Weights of a small sound classifier.
Model: 14.6M parameters, arch mlp_mixer, norm layernorm, activation gelu, patch size [16, 4].
Training: batches of 128, held-out accuracy 99%.
Data: trained on read English sentences (LibriTTS-R), 15625 training examples, 99.9 epochs.
Rows from block 2 of a small sound classifier, named by matrix and row number. Rows with one number belong to one neuron. Each number is 128 + 24 x the weight over its row's rms, rounded and kept within 0 to 255. All counts start at 0. Numbers have three digits each.
After each neuron's rows are labels from the 100 clips, of 14976, where the neuron reaches its highest value: "strongest on" is what is common among them. Only what is clearly more common there than usual is listed. The data: read English sentences (LibriTTS-R).
# fc1: MLP up (model.blocks.2.mlp.fc1.weight, 2304x384), inputs 336-383
# fc2: MLP down (model.blocks.2.mlp.fc2.weight, 384x2304, transposed), outputs 336-383

fc1.41:149145112131131139145120132132130086077123139092082185145136129134104075117133157115123109144095143130144105124147149158105143136144141095085148
fc2.41:163120110114167123112134145131109114192159143100133104161123129157144160132142149103131128142129109129122142129146159081151087157110119118121097
strongest on: voice: male

fc1.454:140124113147105161146110115140170104126145163088135134145102109122171124130133142195157112119145106104159138130124107135138109155146140175094107
fc2.454:128135131111124130143163150145139141162121109141100088092140106136117104100110109087131143140099114136094142155156121121127127187126132102149161
strongest on: voice: male

fc1.35:132130146143134149154098097112145136123133148120117127131117089179109148205101193120124150096166098145097123116180116145159158172093134106131086
fc2.35:113138106146101139095126160140151151121143108163115142138115130142144119145113124117098134114146169115140146129097119091075171088126138150121123
strongest on: voice: female

fc1.497:147138118152133114126142124101146153142138138127102109115149141142103115098141127214169118118135194145148129128138146171077111126130127088089169
fc2.497:099139129107147151107097137102118141165169115128159120158141124104144132138128127136149116166135101125133190118059119105151122143096144185105101
strongest on: voice: male

fc1.533:158109153123144100117113167072125088081101170112128111122145125130113145084113096117107103122110141116120107157167115141111121168172136134118095
fc2.533:138139161143140134104132112101128125155116098142088135093137111169107125107121116122136096156104147133129127141142147098134076122094158150121160
strongest on: voice: female

fc1.322:142141108143164143145126131123089128155105114148121144141122126132106128159127161084152138105132116144084175098149130165135120158122112125152145
fc2.322:175121137132127131170144140130138100131171131098132099089162112105122118104078129097120123131134115131161064146104117119137142143133111098116140
strongest on: voice: male

fc1.520:102179145120125139159154131102123109161137160097174131145134133105117115136130104124122140130096129119113069157123122108128135168105113183115112
fc2.520:090122127127133123094115122151153093138143104128107134120132168132153120143151118121139114157168104105136141141110107150146119117134124128132123
strongest on: voice: female

fc1.591:120141139105159145118142141138122153108076172151118147135127121160079115115142114162127166114108108144114178124134123109133136143135098080156124
fc2.591:122127115169166132084148139116147105164162104112096129123114129147123130138085127104123092118146145121116128110159102109130107078145134139149138
strongest on: voice: female

fc1.80:132122137115128136156144195062158126135072131147153103127125139073187127100147110089116124149139109130120118152165145112139142097121106211111069
fc2.80:144116142133142111116150105169136124095138138126165124131121156134115123133094095135150130096118139143125090121191125089106155118164109158111113
strongest on: voice: male

fc1.472:156172105155146165160123124119099168108126107103160107133144128155101148153124166122171148149109105109147134143128101078102095139158108178141093
fc2.472:138136090125088123097110099121131154136112122159081131114116114113118163083168149126081135115165164124130168142116145150120154101121150126107163
strongest on: voice: female

fc1.127:136147156139125131186122164106169131124090160121137100131133111118178118124131133116130138140106131129106137164127118149142156123162085196108092
fc2.127:164143149141133116115143123148092124110142130127153166101120133152121142102101120134127173095134163118114091109199105104120127123125104162104122
strongest on: voice: female

fc1.273:125165117148107111095094134133097153139178169110128146096152145119092136086182170109153160152164155120090087152113145187150126115115166133146103
fc2.273:184120122106121135157132148125140071136089138155125113171161139139128101109157151119113151129176106121121146123101105139136120156144107215155151
strongest on: voice: female

fc1.728:140091138127160166094096113109132139094104129119080165122165124114118140157160128132129140157098163118159148142109120147114136103099123148136098
fc2.728:142126154146100138163105128111123149119115104095164095172154131129139125135153110115126113130214101126120190119095120100166084109111131132125166
strongest on: voice: female

fc1.57:133119157165110078081148140087082152090162124101119127149101133136122142123126091124156149143094128142135130117150154079112110081145132159133132
fc2.57:123124142141129131113132084166130145157148109120115099125121132124153118093122142100131089140098109132130078127149118114126096096142143156124160
strongest on: voice: male

fc1.583:111143146161079130138134151107095151126139139096112111108131149182096149131141189096120138136135099119140182149130138134143164157156143066128167
fc2.583:136138119136159128118127114139138173146111102164123091164089134119144149135137099126146119125173109095142106140170117115178094162146139154132096
strongest on: voice: female

fc1.215:174157108099143147111099109123108154068133134115170082164186064115124109115086120120082113109142101138132110074140117100130112108171120124128097
fc2.215:121132130129120138059141130117143090186138163122127126120122113147142142120112118140158092131101118096142167129121147143117076149143127117122099
strongest on: voice: female

fc1.518:113140120158114159108150113136152115152121125122113135135087138133162159136148171134159136136101135109101195088175125128149140149126143115119139
fc2.518:100112102139143128090137138128123130143115117147139101124151141136160129098143131108141120127104108111126091158181124152103094118166120125102143
strongest on: voice: female

fc1.742:108127101129147154087142091147162154108149123124095126113088112131150122103141151159121117123101104125150126150105139114120137124147139156165074
fc2.742:112133149128102125122085110114141112146137122106137114145121125114145143095131096145172091147184113124115146134147128099127172096152146114136120
strongest on: voice: female

fc1.70:108161145113151151129049106115145124139107133131117115124141117128138116167153124094096137111109083135119078093136120086143174108132096132155100
fc2.70:110115120155068125105121122147095129094150141132131157143138135144131140164130149129119124118073156132121161117135145164102108152143137136103104
strongest on: voice: female

fc1.78:084110106148133131120099100089118119143090117143122137104132149122097100080123142092141139081098138155152097115111141132127136079143135168139177
fc2.78:091135144109152130133156172141125142118153123140099152125119104123136106102084137132096154169105128124111133125134134134125077156117130133118136
strongest on: voice: female

fc1.500:117137163125130130110120172077052145128108124128116108105134149091085149087148123142100108114116172114093126140093128112111150100112083126137093
fc2.500:106127081134103148096165116137129086141138149149144108098145111140142150095143138145141141153174130111125103134130151123095088082140125158117146
strongest on: voice: female

fc1.418:121137143151152137105115141099132103143129147122146127140104089143144148122142126122143119134121087131128071132124137112133154134194137115088120
fc2.418:124145141135137139106114100154117125166095109111107069132134160108099086108100116112116132158120108112155197137148095140147088113149140093135131
strongest on: voice: female

fc1.744:147107126122148139136138147154124152146103162145126123095135112122108134096115101124103176118103149150137176154101111082146167137133104154108160
fc2.744:119130154139122118101113124091128131112122123144157089150107148135141122098111104119203161122158140123119094148111117124122153099152114120104118
strongest on: voice: male

fc1.218:095158127095133136099112158113108112132127124128141121095111165098063123156154110080133110087094115113102165147112146137121136114111107168133109
fc2.218:128127101139104125123105119112117141122127129128169111102124114148173139108135138159130143152163106109111082131186141123103137112144128125124150
strongest on: voice: female

fc1.38:110142133126141132120121191119143110091121144105127102138125151083145117100131156112142121134126068145119126144122120086159119163131153234109108
fc2.38:152132125143155121099120159149137138101143140111194140098141127136128149126137080112129161111133106149112104124187118137103156081193116150140129
strongest on: voice: male

fc1.361:105150178157121136100119125103128140147114126137130119161113183111113150122135113105138103132112089138113155101109146109149136129147102148147185
fc2.361:132116105129086139112125132131137083121173113116116102163114130138142173140120146152140131113129123125155152147162136150110101116165130086135148
strongest on: voice: female

fc1.515:138128140131124153125087116130170127122133106121102161124115094152141137146119184160114108109163111098109134140169103183158143116108139140120091
fc2.515:110126122124119126141125136109111097138109125129139156132106110119077108121138124102130160084126146138125095135110119128120150121124138104131117
strongest on: voice: female

fc1.448:165136107128132176095117129164127169125116122111112116147125147074119099113116160169130106136096126162115171096085107096123101145184129135147137
fc2.448:135142149138081111094165141127144144183095115110100139139146141129157096080102118124141144133101138132142076156141127138125130138116114073106116
strongest on: voice: female

fc1.114:093117115106148136177079112128105125103070157136110118132124087117141160127162119111129120132127095126127139134128124193139169132132123203113126
fc2.114:140131170128105115115110156135128156133069073143133170125112127145141124151151121133153096115167123158101093134133134100121068133136128084139161
strongest on: voice: female

fc1.328:097136102140112127141173147076112124123149122088116143129152112138143128147093187130140149137103092149116140111105151112133113144109097122117148
fc2.328:160137127113115130140124161147129124145125109128112169128080198146135118117133152125143151127131131154109125163199123113158143130175139101128101
strongest on: voice: male

fc1.388:164114105100147148082152119158167132120138143152143122109137097074107140074097164148155119128087097134130194146145117115134114096155121133100141
fc2.388:128111155129122133102105101136095124188129101157131104165102131146122140091144091132132126125104135135114140108187138091131104144040103101127097
strongest on: voice: male

fc1.154:072134153151154146111089132133116123125063108116149117087147135166113134170114145128137175149086124140175148136141150139104169144107145093147145
fc2.154:118136125140124133166110124114126104116161136124133105165140099134099163131153134135114122128157109093120155147146107103159103112102134119118132
strongest on: voice: female

fc1.449:093154091126151110113138124134145110150139162107163146133125140106083099083129123148096157143103144152135128092138139103145122153127118131133070
fc2.449:148136149132165108122157119135138150138139095122086149119106119154110094155126155122130092127145104146148147129201154142143115111128160098091141
strongest on: voice: female

fc1.102:158133130132137195133104160153115117125140107121141183153135124149118105125101099131088087133153106140147132127137087152123151112119128117110106
fc2.102:151125118111084147095153156117160145143103136140159118107116116143126087106129142104149124111136132139167146144162112093113087102141103098129128
strongest on: voice: female

fc1.481:115138118157142122131130151098156155093152124119119140107143164139075130121160146100154114136098148150109154138107112149111102132143112146117114
fc2.481:150120134152154134112173145107114192133190110139129108141113166137133110149092131137111103139162139160074126105178149115142081135132125116116173
strongest on: voice: female

fc1.340:126128160116134116111124147168121137143139138144108135116146150099130147157092149122101137106179131129114155136076174163114150123121138114161140
fc2.340:138123120107117140133107124125107081123186133112153113166123146114165155125137141101137139113080106138103140119195130131105117119096137106117137
strongest on: voice: female

fc1.714:135109151138130080116108141117170131122151123147169081098121131137118121128143095151147119100182144141170182113144131162118143131117142105121160
fc2.714:128126112137101136154127134126127115131157133107138157142118132127142110105165118123147131128116132111105171120058087137121122110143139142134115
strongest on: voice: male

fc1.545:098118126137148188069154171123140200145132144099101136116161106123138108131091127115099150140090101157154104123126135122092105146120124143158168
fc2.545:144121127144131126163122115116141160144123113123142087174100164124157145157097126106126099125190103126122144117150133144140127130142136178124112
strongest on: voice: female

fc1.51:103143168148127149139152126106129155163097111160150139116098132117067134112138117100167103100089115152118168137119151116112141121116138112128175
fc2.51:157130124114110123099154126118133142128185094120110098127154130150151105135117099130117112157154105152116131130163147122118146079187125131121074
strongest on: voice: female

fc1.161:130136130113134136129132132104102151151123137111106161160119118119125172174135167093107135117143085146089108094132122168152150100121136130096139
fc2.161:125117140128099132105106137143139162084152129168143121106129134126142142114131117118086129122175163139114138129160130122121151144116124193124104
strongest on: voice: female

fc1.299:116129150126138126106148158080078113131116126122099133143130159098072133109149173103137169091124133125111145119110135121116145099082084122167130
fc2.299:113126094134094139083135158132123081138158146125138107111150110176153154073124148152130149140147120109108158140140144135103078121177123143133135
strongest on: voice: female

fc1.150:126168122169126156103119110128126092117119138121148154163141120086192120148158177134102132136120119123127190140131136109137148142143110154102100
fc2.150:115129127123124120129114120148155207130103120146144107095132145118141111136128151174124089112097117107136098116125155127083147093159109131095157
strongest on: voice: male

fc1.85:114141120112133083116118110146169076108111150106062109126129097114147112122142092158114099110118071107150142082123154147129156139126142105136156
fc2.85:125109156114061155168138136122108107167127095120149148104101136116134151107125124102137164130126133119123176106141107111096180100117129144120170
strongest on: voice: male

fc1.142:160117138155115142147122159139124169121138155117125119134089162111125171113130118074122112135117123125121142144090126150178139108176109076063126
fc2.142:148115094137154117102140087140111101105136101158149191126105125118111150148142122158129099121158167116119128139105130109139135123162115191113134
strongest on: voice: female

fc1.34:111094140170140158128153139130140176098124127125150142129127109171098137131158125105133101142139182124091164127110125090157125135156122187142152
fc2.34:142131090122129131136138116123141136131090128148120106190118156089142165156129098120093162122126106148164131146145140162141106098121146089109078
strongest on: voice: female

fc1.669:106167099129124115116113129095117127136122116125167168124154124146135071138166154111155135130096171113128186111132114088122115129119103128137128
fc2.669:149133138138120110128106147118139200132143144171143122093110149096098152128124125149166110104131129116123092130135136165104132090178142134100100
strongest on: voice: male

fc1.10:160135135142095085140152097103107157109108093163110126124122173140111102078120100118152117138127134112126108134070109124138119111163141101104135
fc2.10:140122123142131136159155079125131084120076143144084123173131112119128084115151135112136150111074112135133152121110134143105105107158129168116131
strongest on: voice: female

fc1.119:136182126120125133121114113118104092123138137126136160156147114121147139152175175156152123075099130133103135111123140127121138151157102103128138
fc2.119:131123125132120119119135134146129188127130111153134127106126164111109138109114138127135100108096108119129104132116166132096184134174139111123170
strongest on: voice: male

fc1.646:098139124144130124119136107119118140114084148081115117129094117093134124121127182155133143082113168129097152116151121115103127135097138187115150
fc2.646:136122111120155134183074092114109105184146145119146129095124130117126163117107115158095103149129104139130129117067101090140106148105109103162112
strongest on: voice: male

fc1.122:138116114102140167110128116128109144107148107132103145166150121141135119057111143152132110136076139154151088132110096134113119149135108107125117
fc2.122:183126141108135126144132137156136120152119097163104125130100112151157117133139121129141101128101106131153171111153138129092068079144124164133111
strongest on: voice: female

fc1.118:090136112118111131129076152131118110136138082124129113157143083137124149171135153184118131142145084114125116135134135155109166129147130124102136
fc2.118:121122150112113149116141155121113159145176127126129137125129148125106140163146115135118075109127142116135131115142133134111110115118131065095088
strongest on: voice: female

fc1.681:131163137151150105101122142144117116131148111141130111164109137106166144141148158203115113139110106135139118141120113090118153104129139150131139
fc2.681:115121138129107115101127147144101178141122132132099109126140143149124095123102142112132156134077122125123150151162136101141077137108102090142095
strongest on: voice: female

fc1.355:108134124109161140125131118150133133111126166129122111137127128163126103145141119098128142147123129133145159100098154135105130107134127044146156
fc2.355:143122140146170137139123155120117084143165072167135112150091143127136150142138144140167072125127102148123145139130118136167135137156099155137149
strongest on: voice: female

fc1.40:152140135138143152121167147119095094091133142120117148171154123148157129081104135158105104138048125116126108135108088138099096145145091149150137
fc2.40:148128157120156105112144105141124124130166085143130155121105103143118132087156114121139125115078129117116178124173143134118062114127132167132128
strongest on: voice: female

fc1.374:139138145120108120141113116115136145139131121125153119139139122103145162151145124112099154163157113104109072165167088179141122132127145168130114
fc2.374:111114099129111127123115070129168099154107161111118126155124124128144129117143147130137100097077145104120219121147129155115125092150137153126105
strongest on: voice: female

fc1.451:096133134117132132162099136130107127128072119163127137135102087102157122114143136104124114115138083135113143152140132187141179144131132233108104
fc2.451:165120149122117101110125144137109144137080075147155166116121145147157123129159120141170107116163140155114074140132149098134079120143133121136157
strongest on: voice: female

fc1.551:115131125163113152114148155123107153134133148110143138098129096119112119158152120109111113112130125120083142120126115114129132111121116100140123
fc2.551:132120123116142104147099145134140099092113147151133103136114146115117174158101098128124135140172115137114085136156126099127196151173118128104136
strongest on: voice: female

fc1.77:149117113135124136120105107116129133149089106108144119165138150141171136180153152154103126144179139130132083136133136158142098081121099087158133
fc2.77:079114124138139132129091094110152097124123151125128121144175099131119112112137159103150117103086136121134145144186138114121146084103131176159109
strongest on: voice: female

fc1.31:111151128112146140095114111132133136133126133115136114144143061140132125111104148110046137119190061121157111083117132096135126116106109120168113
fc2.31:121131134119108154088114157127117133155102120092138120155161115138155155108111151098127128134148136114124203108157134152125113111140126129130129
strongest on: voice: female

fc1.578:143132125121157143130075142105178135109111129135092146131127089143125116128128177128113131126160118115087117136162109157152118125161123113136075
fc2.578:124121113126124136147119133113141098136113120133145143150107137130109121118129134113140163099168136131100100128116128155132136132132142106142135
strongest on: voice: female

fc1.623:136116123090123126106143119112083146134118162118082198139128136094142169135149147104085111125135132152115110121140120148171170086132109138082110
fc2.623:145139140140134131102128125134134089128127158158144100093140126133127121102129101117074142147195165121132144128164136137127143166120121152116115
strongest on: voice: female

fc1.310:128124106145136117139091129138137163132132143134121115112126106161123125099115169102155135091113162119148132099086093172135136129145131103119156
fc2.310:136123116139136122117153086161120138095139149102152126127129111106141101124159124133127119117164115140116088139131137117125101147135124162133112
strongest on: voice: male

fc1.16:147144133126131133110105114144110165148129156130155127107097122128125119094116126136144103105110146162141155114113107154153109095127133107116151
fc2.16:127136116140123113171152158150136102117181140128121106145148129102142151141144137112119132130147098122127063150140111102124116163199153132151128
strongest on: voice: male

fc1.404:154142107148165130148123141120180136142105129101136103110136103152168136083111168155141137111132148139135157132138111135131124133107111149119080
fc2.404:139142124139103117131102117127095090114090107126131126078147121106091125143102133085125146111106132123100111138138097120147162116124135110121173
strongest on: voice: female

fc1.752:100107127111170117090116154150100157129140146137120139102112111123124134102111123117149130123083120139147175107117111118143138137079097140133132
fc2.752:124132115130118126123134117135135122149146119106127102134106125126117147106147094142144138145152106116094100123144119085111127092169123145144119
strongest on: voice: male

fc1.425:156142165106113134100126162175136114098154150112109127127135137121110142151135191105146161097128145125132161133130110169135141110185132228086154
fc2.425:143118138116109119130109122133139113138078133132113146134119078124120139127143102106113114138102118114096169106126151083148127147045134084157089
strongest on: voice: male

fc1.269:113112115115152168125138175132100122130076134152153129120124105135107150134131127102133130138143111112099196108153135135104148154101102120141147
fc2.269:169123144115089115156169113138112119132171109093097105131114109119091126099111108112135162133094138143135037134102115130140115134116118118138144
strongest on: voice: male

fc1.555:129138124121100113130126172132114150151112140147118125127120133063164142094137111109130125141130087145108119104162150108141154116129116198120126
fc2.555:138121124135170093127144115147126121075115124113139130118129161152141069121147092108141161077102141124116096111154111094116167154158094125119099
strongest on: voice: male

fc1.559:138123155159155104108090154067149162104100105156113119121139093082137169134124130154112107103170112119106151141148115191120112123175112189134059
fc2.559:115131108142084117143147129125140087183115174112134124152096115128102127156141154134133131120085121100128140136133113117120086098147139081137162
strongest on: voice: female

fc1.138:108117136138108154134125141098134124121112117108114129159156126100146092158147107120097111137141126128126065147107092178151152177094089132157134
fc2.138:149118154120126105130121148143157120089117160119122164158128148121146166111101142170113144115127132109103108134168154108100152125167135194125156
strongest on: voice: male

fc1.324:145129151160148151089137121129139116110107129127079135145147083119166134134113147128127141160103117141156163132160148086108108133114095099139123
fc2.324:116123120132112107119116139113126177143179090110122158097177139146078147107149110124134147106109146146074103155146159133151107088111137117145098
strongest on: voice: female

fc1.461:131143132160120150150155165056102110128102092167078152104112122139075128135182154091154119122065161096125116170141116151152135135136120169160129
fc2.461:110126112138101168092145118141121116126135147136139087126167134146161120086105158166100130160143118130124160118138133131108119136187141123111132
strongest on: voice: female

fc1.672:177098125123116143127133140098084168118153130169124133122134101143108152055149114106144102164095148130115085131109121183136136116185139132155142
fc2.672:156116126119116141143141110117128072127092130164142100131154109129147103115169137117139121116073110130116163125097113130101101111129108189173138
strongest on: voice: female

fc1.589:084134122150069150069128138121091129084130140101120150138164148126125155149140168116090155103122101109144185147093154151135150113125140097115131
fc2.589:164138128133162114130107116131140165127118115118106097134122112115135135103158086146110124136148128111137098140125118131169072126132140176124154
strongest on: voice: female

fc1.439:107121138108116093140143186123128138143106126136142116153123126076206091111136136108119114137132066105133119163167158130139161099119113251112108
fc2.439:177128123142138110124137115156126124097110109138176141121118153132123134118129113124166131098118156161130104125157123119114140126163109145123132
strongest on: voice: male

fc1.659:104107126128168141121106123138111080123127141092139133113098096125173114138127086172162121121126137157145115152151126092123140148114118114097128
fc2.659:142128114126126113130111145152135086156155114134118122056137147148114122101163126131103148130115134140133118140136137129122136174153145099127079
strongest on: voice: female

fc1.155:089184142117139183145157153103143118106077126126122136149119064110130112131116144108119098116132063168110127145121106134173153147147099135166070
fc2.155:143137105125096133137113153123114161101155090130110123131105123121113155118130124153139104129088153113143092136104119086151146175133120125124109
strongest on: voice: male

fc1.257:160100111111145155130121130108070154108112116151119128122160087169106099084096095150099143125056099142124094112087099124091102141137093147159111
fc2.257:148135161123160119146124099120114088127103117139093176128131116133131100111138131136136132100080137110127176120121147118138084095138106179134139
strongest on: voice: female

fc1.91:123126121172102110170149143116135157107155130119111150063132139134093152138146114128169139140115153100113114205141133111137125131164103161092132
fc2.91:122137120106094127145146130111123092182103135126158124154124141140146188179154147133093140130149159137154152083169142115168099119121133100100134
strongest on: voice: female

fc1.75:125128139177109137128129118074112132135098130107128113162149147156120151166121160154129143127119127110119173128157120165148135136114119143093166
fc2.75:130142114113142137187134102114142080124137174118135099095154136107127141090108098127114145120109121128140129112105130101150096133110125089144124
strongest on: voice: male

fc1.383:087123099149143141121112131066146109119096143101110131142111119153132125111092145113078098118144135158131086065142121116111116146102110097109147
fc2.383:076137132123175098149100145128098115113141121116149116144149136125122128137106136134103054137154172149094109146115101100137178128096141120086160
strongest on: voice: male

fc1.576:134104140172112147145109145115126177132149137095140136102143153138150187148103123107117132124139100159114154141118159116109108166156108080083119
fc2.576:170115126148147112162134109128145136123157103146153104167120127104108115111144125143136130128162158115119073127076133119129151128138146195115159
strongest on: voice: female

fc1.682:084161163146169126090131157147107102128149101123126116141120136148160134105143107143119112097182136150162102097105158084116136119148088059159146
fc2.682:125103152152148120132101169090143143131166117138142116119089147117116122140114145154136100161091122135112209139092146122138113058156159153112139
strongest on: voice: male

fc1.692:155153104106078135163101157152146145134144113132109119116158126117108149136116169122169111135175120115103162142148166100132131117164137134093102
fc2.692:150104138122113125164120180139135130140078121153177102101157133111167146097127098114117128103137156117090069137128097088137155153120114125110106
strongest on: voice: female

fc1.60:165127129137144147153123161131128104133110136118122144153130083134100101161108087112140119107124100130142158096145123137130120125141147171122132
fc2.60:149128141128139109072098147128152137122168125161151110127130121123151094089125130148137159119092163107153085125085130095110077131158103099140118
strongest on: voice: male

fc1.139:150117100126114125160110110153159108114120116154111137152159059166133131160124173139118120105152092140132073130191096175149147167150118129094079
fc2.139:087129129125100170083118134105122125148146117139119137132106130145123098155124126130103120125142140115139150109107150133093156099101131120103082
strongest on: voice: female

fc1.513:082120096144127149130120119145110120111111082147095112148153167120192154108152131073196104112120090135139130143122138167128160171125146124146141
fc2.513:168154135161160100116121136148112152135128088109144145134117127128118133131103141114102089128106150143109146112170147107101142108164133084132154
strongest on: voice: female

fc1.650:149152146105136125154159122165156120178156151148176122161131116100156136137134148175140166115075131142102159154115099182126128115156094156153135
fc2.650:124141158136101141111127163106124176133091120154117102104129121138113135092166117116130129135141094121120088126173119106125162172159156094140135
strongest on: voice: male

fc1.2:133157075118154123160129118116141079138110143142144125142095136093139117145110114164118126120107091136110106128098114111144135130163139182098079
fc2.2:079118122149074120145145151162133099135124125128122149135145135163182126146118144107101115091101097125150135128165134124126145129108128111116151
strongest on: voice: female

fc1.96:105164120125112109122157128095161153108133153131124093172136109103145167119150183123101102132098108143150125115148120111135128099122138122133096
fc2.96:137120147123146119092134120135132132123122092102118131154140118117125169167109103102121102136179142107148083120140114134135135093156116149115118
strongest on: voice: male

fc1.255:108088111183108166094151105117156165115159181102106150123157093120141128094132116151078118131132138108131112122126100169112084149162121108113107
fc2.255:113123117113093126166122175131147137159122079125155088179082186120143155137187122110115151123198138139117135159140145105164132118117112136114136
strongest on: voice: female

fc1.94:093130166119086095182140137119122101121149161123178116142147141095152100135137088139126100164146099129152136145110118154133139114162131109110132
fc2.94:115130098119110134167135146147132131109140078118121124122141138133148118101155090162136163117125148125145134103092110141126124104125139164144085
strongest on: voice: male